From a checkpoint of a small segmentation model: decoder widths [48, 96, 144, 192].
Rows from block 4 of the encoder of a small segmentation model, named by matrix and row number. Each number is 128 + 32 x the weight over its row's rms, rounded and kept within 0 to 255. All counts start at 0. Numbers have three digits each.
After each channel's rows are labels from the 100 images, of 14976, where the channel reaches its highest value: "peak on" is the class under the peak; "patch colour" is the nearest of a few named colours to the mean colour under the peak. Only what is clearly more common there than usual is listed. The data: aerial photos of the United States (SatlasPretrain). In brackets: how many of the 100.
# c30: last pointwise conv (encoder.blocks.4.c3.0.weight, 272x272x1x1, standardized in use), inputs 110-164

c30.58:078154120162089152136087112136113156129116124091161097140094130144129151162150101164139168156120083159211148162122149166097179134066129135103082122123150100132121082
peak on: building (39)
patch colour: grey (84)

c30.122:153186103101126114143145111153096076080145137105173145176133135097080106126105065109109106147108128129164074139117100175140122188091125117084150100135109141153109182
peak on: building (73)
patch colour: pink (25)

c30.84:123158083101115156134125180095093128123200127113083177099070168090155171117105137125146134133189121128096126138114156116194113169069142143086120058129112107130111126
peak on: building (31)
patch colour: pink (26)

c30.159:166129128119131116129147171125143143114200165102131086106157141175144132101132132122158186125141077130162146176105146110146137130114120102140159152114139106161100105
peak on: crop field (32)
patch colour: grey (91)

c30.19:161127087151127126163143071122061128151130144169126115121136114113113128107098153133123099169158163157102084089137107121115147148131084133073150092116162128118141078
peak on: building (39)
patch colour: grey (83)

c30.96:151129129131111160122142155111152156092090132081126163141139072067161128088126123052136135037188157102033124113133112127082133141138174145178040210078091168146203184
peak on: road (26)
patch colour: pink (26)

c30.140:152071133131146128085090104104131183197136134097169158131165163127112131128132116171094189132068177104137106082225130214164092119116113097148180128156124115118112079
peak on: building (33)
patch colour: grey (80)

c30.182:138129148102151122214119167096141148174130090103139182106134105148120083118112144193106123132158127135106195080130129153226198120187114084108108144129151089098130135
peak on: crop field (63)
patch colour: black (30)

c30.183:166173146097124077127122129171239126101120107081155125122143082096139222100110109093130189108143111117091148185152086198158167121109081121137179185124131103135134174
peak on: road (28)
patch colour: pink (28)

c30.3:143107116134068160134182199140136162178144164111131110123092102117145167119073115133148121104181116129131134123126089151144134148172115130132116118131128140121105139
peak on: building (64)
patch colour: pink (32)

c30.266:126143154186155138189127162082131146134112137189119228092129144163095126126134173142143115125130125142132126095168160121150096123139100114134132119146112104120126128
peak on: crop field (46)
patch colour: green (34)

c30.203:116125109120168131083127131137108171069126120192128129101118147171124176129156134204117110106127124104148081180110116132223127184146103160150177116155087161182174119
peak on: building (57)
patch colour: pink (30)

c30.145:126140058131111168141144084099139116111181116122092103129150129092117152129156164121121145121138077115108160156154180117135099122106133120127126141088159106157171089
peak on: crop field (65)
patch colour: black (31)

c30.53:182116128172170133109124111119073153105093129163142137128202086100137171128178129103091193124110166165107098131133120167171117127066094118168117135100070111147118083
peak on: building (35)
patch colour: grey (82)

c30.152:120088162097141135100121203134129163102136162088134090139131104116169123166120128098169148114155148152149098110127091076083138137155126062097150153153122195134159112
peak on: building (53)
patch colour: pink (32)

c30.250:104159110112156151125161179208095127157120129136126142152138173102127177121125142103154180130106098077176128191109183139136107100149134146180045111111136135131129185
peak on: building (57)
patch colour: pink (29)

c30.162:158151134108038102136132161143128116141090112122155073145087121195173140194118123127100107128149135098113132137169118136167149047099132162081123163096074144109090132
peak on: crop field (26)
patch colour: grey (85)

c30.257:087087114230113130140080075114074129134065126144157158141138131067155113118107129152120128144131108187116085185142104127107136131112184119141174150100070117101132125
peak on: road (26)
patch colour: grey (81)

c30.15:141108145106179101138147174129167108098130195155160150095135157089131148127083125124149103114141151072116113199071136160094156114116121112168131109149140226135090136
peak on: building (48)
patch colour: pink (32)

c30.244:142109126114126183174132140139101110110132225137103112185157123081085159086173076161095083135132153099120144087169105099139124127131103158076112065103157075101117121
peak on: building (58)
patch colour: pink (30)

c30.22:120144084110108140126107126126115089122104175171127089087139156135122057089136137129138067091114128128153130110193135096067135113124168121117184123111100160058096202
peak on: building (29)
patch colour: grey (81)