python train.py --model="segmentation model" --horizontal_flip=true --color_jitter=0.2 --encoder_arch="res2net" --encoder_stem="deep" --beta2=0.95 --precondition_frequency=16 --final_lr_fraction=0.1 --weight_decay=0.2
Rows from block 8 of the encoder of a small segmentation model, named by matrix and row number. Each number is 128 + 32 x the weight over its row's rms, rounded and kept within 0 to 255. All counts start at 0. Numbers have three digits each.
After each channel's rows are labels from the 100 images, of 14976, where the channel reaches its highest value: "patch colour" is the nearest of a few named colours to the mean colour under the peak. Only what is clearly more common there than usual is listed. The data: aerial photos of the United States (SatlasPretrain).
# c30: last pointwise conv (encoder.blocks.8.c3.0.weight, 480x480x1x1, standardized in use), inputs 207-275

c30.435:103173119188178098122119131136149141106176109128092121144071127114128151117097072179139086068161142034176050157127153096022069097102069123145113084099094102115102086149115108101060142102141148152131074077142
patch colour: green

c30.91:061140137123122158126103120087097126150159139130109119142140098122109112157140085096131115149090137043083143081064147069091090119177174187152140090092063137130114109115159094107131109135131133136116173105094
patch colour: pink

c30.473:188134121168081129221204152162087099073146123150089187093138163139101085087159114119132148140155162076151100111114159112148135116141115192090135111119147115112162155068084121154049143107112047123098125145173
patch colour: brown

c30.229:094133055158152112113116139138048158177156142084159127131126155135104138146118069094149138123117089141093154148121095113096096131113117113115155118142119079118177162140156176080101211082120115141156117120069
patch colour: grey

c30.183:152097130117112110099140113163130137136176139149178065042138128089068162126107183129165141128122127125051088138150089085094193092108151140151112128137141165132128150142059139145088100194147158114125154150131
patch colour: black

c30.386:150133101152151127125124198138168122081131123126109140129118133128130122127148144135147082124134145130140142104084078167116103112153129180155172104113073137130121154117068115098134145111157125128105125164100
patch colour: black

c30.219:147107106139115158074119125105196125102104111132109150139046134135157113140160137100161075149117165147145170154095132138056112115117109139092136092114116244105110183151182167083102085141161119127193099119113
patch colour: grey

c30.412:123171157129153131150147186129133139141118130123102146098161123131120154116178096084194098090066151154190092127172158162185142057074160174168142110117165123094148107128134119139137129144117131136158086140118
patch colour: brown

c30.209:092116138135122079155139153137129100104160175112161090043134121155108176157153149111128109160114176099109063122155175066133087153088137085115062090136139095161102148146134170138077148138108172109193123080115
patch colour: pink

c30.469:074111151143137195166181174112123188068167127129152161150113123106103178099149168144094134113103192170170052155147117102125146131130133134094130122086186060135085077156104106095178133102078111081123131140077
patch colour: brown

c30.61:093090144057110103176158131163192142123108127115178110101114143152112116164077167097097099137128129086111068130093158108114117120142116138128142053139094131150186139102105079166148113101145102176159135105115
patch colour: pink

c30.198:122171198117095165098103108087186126142170186139078170107151131159096127144115063154087128153089122100136123103098110098118056164142175095123125096123106124108120123134107167122143119140175128099152130131111
patch colour: brown

c30.85:171092187071119134119142077148101107149124109133083114125169099216084191189188127091164202136120145114130163101135126141073174066144132142106074192108179133141148174137100111100107120137121169124093111053163
patch colour: brown

c30.222:146128110097157134126113117144189126112203153125127173124130137132121123097132133125121084170106149159123148108133105089109127128076142129148141119156127134098137095125129065127064103146180077101185103086166
patch colour: grey

c30.254:196158168136096121126106173117099118144105131111125179148119108118099172177183167118097115123119132093103099115104129083151110108109161159178098107131135153121110145146130181154126085102116132107125131136093
patch colour: brown

c30.387:121093156136076125103186120174100126127213130124129080200108134137133170075148156074110127123113107127121182143139144077131152160088133126174103080165132121129148158110204137138143172174120167128104130166142
patch colour: black

c30.376:122142135166128093159152133171123069131141169099094106135106165134110094069128115065149101083157125137131123113127112129141141152104056134147120130103071175087131157155109133065180147136100137160130109163144
patch colour: pink

c30.0:118086106111093123092069078131073142112117125099106126163142153079123134099120182137151158174128086106135180157130145118116173123100194158156069127134136156171107116142146158172121099177197145095120164108143
patch colour: black

c30.212:174138215095081187120079154108136063123101152102101107112147179201167076106134129154158133127106123142143147142070075134098133139136140116119118129114151082121126145107140131135100089103173192153111143113113
patch colour: brown; black

c30.51:103127134143062086130120114139103073074117160068125133091110093165136077124118171136157130116127125123122184129103150148120107091127111166109148155103124128206229141098109126137130080139090160112121127184135
patch colour: pink