{
  "dataset": "aerial photos of the United States (SatlasPretrain)",
  "train_examples": 101725,
  "crop_scale_min": 1,
  "num_classes": 8,
  "decoder_upsampling": "pixel_shuffle",
  "beta2": 0.95,
  "shampoo_beta": 0.95,
  "precondition_frequency": 16,
  "epochs": 1.7
}
Rows from block 5 of the encoder of a small segmentation model, named by matrix and row number. Each number is 500 + 25 x the weight over its row's rms, rounded and kept within 0 to 999. All counts start at 0. Numbers have three digits each.
After each channel's rows are labels from the 100 images, of 14976, where the channel reaches its highest value: "top examples" is what is common among them. Only what is clearly more common there than usual is listed. The data: aerial photos of the United States (SatlasPretrain). In brackets: how many of the 100, against the usual share in percent.
# c30: last pointwise conv (encoder.blocks.5.c3.0.weight, 272x272x1x1, standardized in use), inputs 136-271

c30.262:522548514455488523481541517531464507566499532501474491474482491490480498512459528464500457470502531503519528459500549498509530552511525467477517530530503474477505501463505503519474514475498535448499528502525563538498512479483485465518473524465513492469507528516515497474494486500509496488521506462486482476498495502555522528511439534449480517545496466444520505476492495488450492477502516477495505504505547498
top examples: building (82 vs 41.8)

c30.239:574509526527555492504500508518506494498489477524520495472549462506521496543486475465480478536462496479479543572489514467538517514516565485492520486528483497468484502500467516458488524475482512518496510475516505543473496484525487496522501530515499507509465500525493511528501539517555494563523542504482498429515489555504501509503515530512474503502480476511494491534526488517533515504567484510526531521471506529
top examples: building (94 vs 41.8)

c30.138:478547483510508505488527492495489533469468511480478502497468519492477497501463525554504528465500455477505481517477435492527529492530496535495471535490502499552476500524497502448564533540477526472510527533505501483490547479506512508494515507482486498506478481493510466501485493509499441500487571557465494484500516512503498476500567524493477496526499507510518499478507480527481501556499531525502475475484485464
top examples: building (68 vs 41.8)

c30.252:425477480447543518524522490516511510468477472470552478497480510496461498504464497511493507502472541529498499498471509479531522484495532502500499503509441493495489503568505485480495507538496479506567473530476514529520481511467486540459496531506536527499468506506522532483485483496496493482521537519483483515520521509496500531491483464495525521506497503492499553515521500535508483496470519530490540467500462507
top examples: building (78 vs 41.8)

c30.257:495456459532523511471501489503480526497517481488509527443461529500526487504508502500500493492500527532467505533507493537524500537529488456532508549530492515494564478496536498515485522511489552474522516507523479536550505482500490545514516475544493473487441504483533488521470499504449517498487469447507493510504477518542414483525495500543516456514493526475473506484456567526471474596504505532480504499540462521
top examples: crop field (29 vs 8.7)

c30.7:568463480542500463479521482481515496474479502494494511544551489515509467500505477471483475489499490467502513540484506524529487448488463445531504502497501509519486496486486501469505522538481521523465466498503493501466491492554477506517498466507470545491518473517496486499494535521521455550536546484468502512508564525490462511561454452524531482458481459520535490480519531499505508479557476468466524510438517510
top examples: building (88 vs 41.8)

c30.204:488505488519499495492525519524506480460484479513493465512524498521506491565500496495482515464485541483478549512454477495473532470515530506522535550547502516522508494462491494488465497471466521520505540477473504520494492504502484514529522506527493490472486502508501529461441478503511506473492516439495470496544500498456512502512491525510516534497504478522474527460512442520498480508517491550524490483480516522
top examples: crop field (28 vs 8.7)

c30.31:535468477476480522479520494488495497483500497508481497496491477541505514490480499498496450498486508532495444505528498543496485531505497487474518462509528489501461470567512488473515527494506507498492505500508528501483513499483553490510514464490483500493470559495530475519480488488542488499507536522547501515516560521471517541497491513465460539448497455443537476489502494488532456503536485530496507532504480515
top examples: building (76 vs 41.8)

c30.208:500504445524466504525528499524515482507452491509493530515484494466487471500537475487532470494515474481480534516466532493495541549511493483448501501526505492523455488513506500522491506536483490479478496525500479500461493480512478498541499502536496527469496477536474523477539494518531494549487476484498493509456509497487527492495530501523470533534476488492529503500494495517500493485520493458496459492451487481
top examples: building (71 vs 41.8)

c30.194:525525472514518499466475528476496492517491504455509469511519493515461482517515496454494518499485482527525493511477515506514491514506534478506509577454494485462537526514475508532503523479511490508484500490521512498462516484488483545494534514490488481502493474495464459536469538492454462517470457522566510495469500445542547576536468518499509485499480521449426498485531518510499507488527465510488489516506462470
top examples: building (88 vs 41.8)

c30.132:524499511484485507472469517490505507489473476470513537512444551471479477528501478563500527496517487520503539492491503499501524500518486527486499521504495522503487538483520536504525516470510477518483489505488509499488486532490497485507475511487454511520521502475564562508510498483468501531462545502512510528494495514497474503477482517489471510464453521536489506490511482516546551521455449500516472508499534528
top examples: crop field (49 vs 8.7)

c30.32:491481506542563474498470537474494490482515508523522564542491538490499492483543500474458485501535550477478512490499488514498494496480487524440494477485450468498502498498490455496499465481504475481476497452514527454479500506480535551532497488476515491484472537514491551513519497500545497465526550492476464512464506538501499495556527499505519545523496499472482476511513499472510501523502527507505509513530514557
top examples: crop field (27 vs 8.7)

c30.118:520478432496511450518521496481529500499495501491465484456471513506506537522509474501497510527482478507518493504534514501509522504582505499507494546490519513484476519489485485501509475487548477505503528491500521511453460474471494463531493534489434486503485499531512517538521506530494453466533485520528438456488493463521521497506512482440500520531510509493501504482481479517501519518487523504498540468517514510
top examples: building (93 vs 41.8)

c30.137:502480494510491489468510522517518498494492475544515460474506453503507471499509485490468517530473514552490480526557468526528475412562496481523463497509510535474513484526552489530483508522486480525454493523513506503487500533499518485521495520487483444462504499465544499470489490467528500502486484484531512499512506515509545590516521494503512480542458503493483497505461527524514518532491480480460502447506521520
top examples: crop field (31 vs 8.7)

c30.103:494545498480493489496482497493491552497505547478494495527521475481508496515516516490497517483493437470515489461538507500495484436495511509512507480484497510497516500517534502510546529543548485495489513474499548512498492495480521474496512530483476491498527509463527505486500517450496550473510506490467494481532515498517549495543490458503490512526449483469528483493510524462480521530476474508499509545497528512
top examples: crop field (44 vs 8.7)

c30.169:473491520501503492502488486502493507533526486490502500530516526483514493505515464541501538498486480510489482527493530507529483491522480493440494462510498501502496480467539482490481522499483499499443495539499504496471507559503447447560472495495511505488498543502494475466531523516542463525413491500520499525488523493487498507527464450492510522518504497519487505554504512491580502466523499495507544520500445524
top examples: building (79 vs 41.8)

c30.149:552508477523460478470500479506505485521473498500494519488502498497523490460471458518506516517523531506509480510530493471524490549538519495526505474525571490505540524519494481463511553490514438511521524547535515480483510531537522507535488540498511520508451485538501516496510488491479546493523489530498520552496469490504493522475504487458499501505514512518496555496491507510524503507496490490507513459472539494
top examples: building (69 vs 41.8)

c30.108:515501519555429492493471468501545551449492480498526483490499446469527519515498481487487492475532516459490515504481511498521499443525468567496505528522533528508500510505542488526495509500522451482525472543488487497506455533455503511488478503489501493500523510468477495546502499482507532495471508501565519536500466500513529494493501458473485547519510462495489478481505491511531527509515577503498514511503512564
top examples: crop field (27 vs 8.7)

c30.144:456477477479480551490509503478505493512483531475487499548514477477453478489555496505473482528464506479468506490489500546502489494490525499515500534513524529525504501458535514512542498515502464494519487522527511500489470511528483503481511506539473528482483515520488512511513514511469490505508535540474487472539484474530488534436490482496510487527510511493529506489508493522521474543495433494489461486544507515
top examples: crop field (30 vs 8.7)

c30.209:460527494509471516484521490505508494501499511498522491499545496534445498445536487469482514493486486527463457524526471488491476516488483505485488545496498505511511533496538475501509515554487533516463484495506454488481497503526508564505468498536523500474507503495523484497527498477509538470538501501511505426525511476545523488456443502520514480519517494491461505471490530480523517531472520519501500480514501486
top examples: crop field (36 vs 8.7)

c30.136:459584506498533502462503462487479511573536458488524471469492535482543469520500516505510487508504543461512474478505488484500498508482481494504527499543500514520502480542496512499522516503498505497531512522516491484507497475482491485466469525536511532482514469470495535568551502514481513452525520463478542519479501529497552505515494494513485511494509497493535506538473505578486516468504501514523490504514465524
top examples: crop field (28 vs 8.7)

c30.210:534451483503548542499484500511484520516515488494493433459493536554519506495510492500543520503468504496497484542529442522497488503496472496499548487544514506486471531487483493524519493528533490519494445517502501491507488470492519470536461500520517487511506463487491522494508492502504472497481496583489495490481527481530443534494490476517466473513501512510475475494495496494489465508525478514471484530488470539
top examples: river (27 vs 2.7)

c30.188:496483501514487457480494507504469468482503488513493463500489448517483503518525512434496533506516551515466450470558470483488452470501566493531485497470460490499538526497506503480469542501520538519552529519517523513494514473482491527484484463482596519501480502500518479487523536498525528532506473484533493486505495520532485507582498502506476510530491505496552487507496522547522528508511506474485456508519515481
top examples: crop field (63 vs 8.7)

c30.87:468530508460491522497494490495532500495547486485473488489525500472477481520511559496530563447498450515509499493490527520520505481504500508571475504502458526508485479490491501521515527491532470523519529489504564526499480514514483443494482470549498472490487470495503491489515526464471508490524509529481480458513520490557591543488457547496462478573496475483481467478468497485482532455568528497496524517558586477
top examples: building (85 vs 41.8)

c30.79:509492525435476497510463558467468509520474476476439519506499547513505477537493487533502477532520521527506532490515495521525471485485510522499500454481532500500472496529521490513519486469489544512491535507487497500526573473525448470545504478492502495483508505497490527433506491519493489564479496483529496496530530503453489529511525524532497467515504502499482485556488514524494516494500482463511461470467461411
top examples: crop field (45 vs 8.7)

c30.135:484493513519481474515470497515461517490483466506503492511525509509490514479508553510493469516504498494430513505519498479489469448506541520441557530558486495473456495520496496521508501524524509482504486538519542516447508493499436493522499536499499439452499519510488495463461472496515503446504477458491528499500514497499500535548459494512480494566538500484531534544496491485518545503474490527507489522480496462
top examples: building (75 vs 41.8)

c30.171:515491546501490531497502471485510505490494503475522471489464494484489515512523491487485519478534540518490521460500442495471527556455492509503499488471521504535475507462477489458486502479504505524475478491465469435481494518486495517536493508498487466482486504483478486476475469444544511425514466482523538499520476467501506550507533512467457488520489450497527455523474498469447506511494480451495479496501507521
top examples: building (69 vs 41.8)

c30.81:470469498472517461491509484495513504503486515465489513497483531552511495530496472516513485518486465472478510475496524497522525464489510513532491506509498531514442502511515500529511476461503495524519514479561487509509493494448495496537497510485472508526510517504528513491485516515470493541504511538498466489498492529507503534502509498498473497429480465437566477524498548475479534504529593486504485476533506470
top examples: crop field (60 vs 8.7)

c30.130:426480470458560511498501541502470438500517528504523494520489482500483450526521477491466507472506478489462512506515475497507514518547490488473542478510480489503488507480517533464500510503509483508484489484490540482507499543478524503490482499538493503513519582501479505458501489512497533497500472483483489552502508522516497494541486495496496497518478505485516481496533497547483459501524460539481430504518499494
top examples: crop field (46 vs 8.7)

c30.55:480523486506476499499499501506483493441499517509460473543500505495497560507481486466518496493494511526502459488461478496474516458490498484471485480455474491505474487553487515487527449526501477550450485476541534481505470483521502444501527489493445488460584496491483516498532485521510501511447507536525474524495487507497554509521420476530521512482504514472512513464492502488488483485517495545498526526496424530
top examples: building (75 vs 41.8)

c30.86:500544463486498509508498486529471445503509515496523541514500505546514526490505478498527562536497502524501485514475456490506494505497491510521503482538480504508515513462520523520502503459468488502492504443537494477511546485523471575509473510503532455464508479530494517494448511500518469495516493509480529524477525467503505486519511496509500478447478479481488498497537462458476469463525481464483479505509539479
top examples: crop field (28 vs 8.7)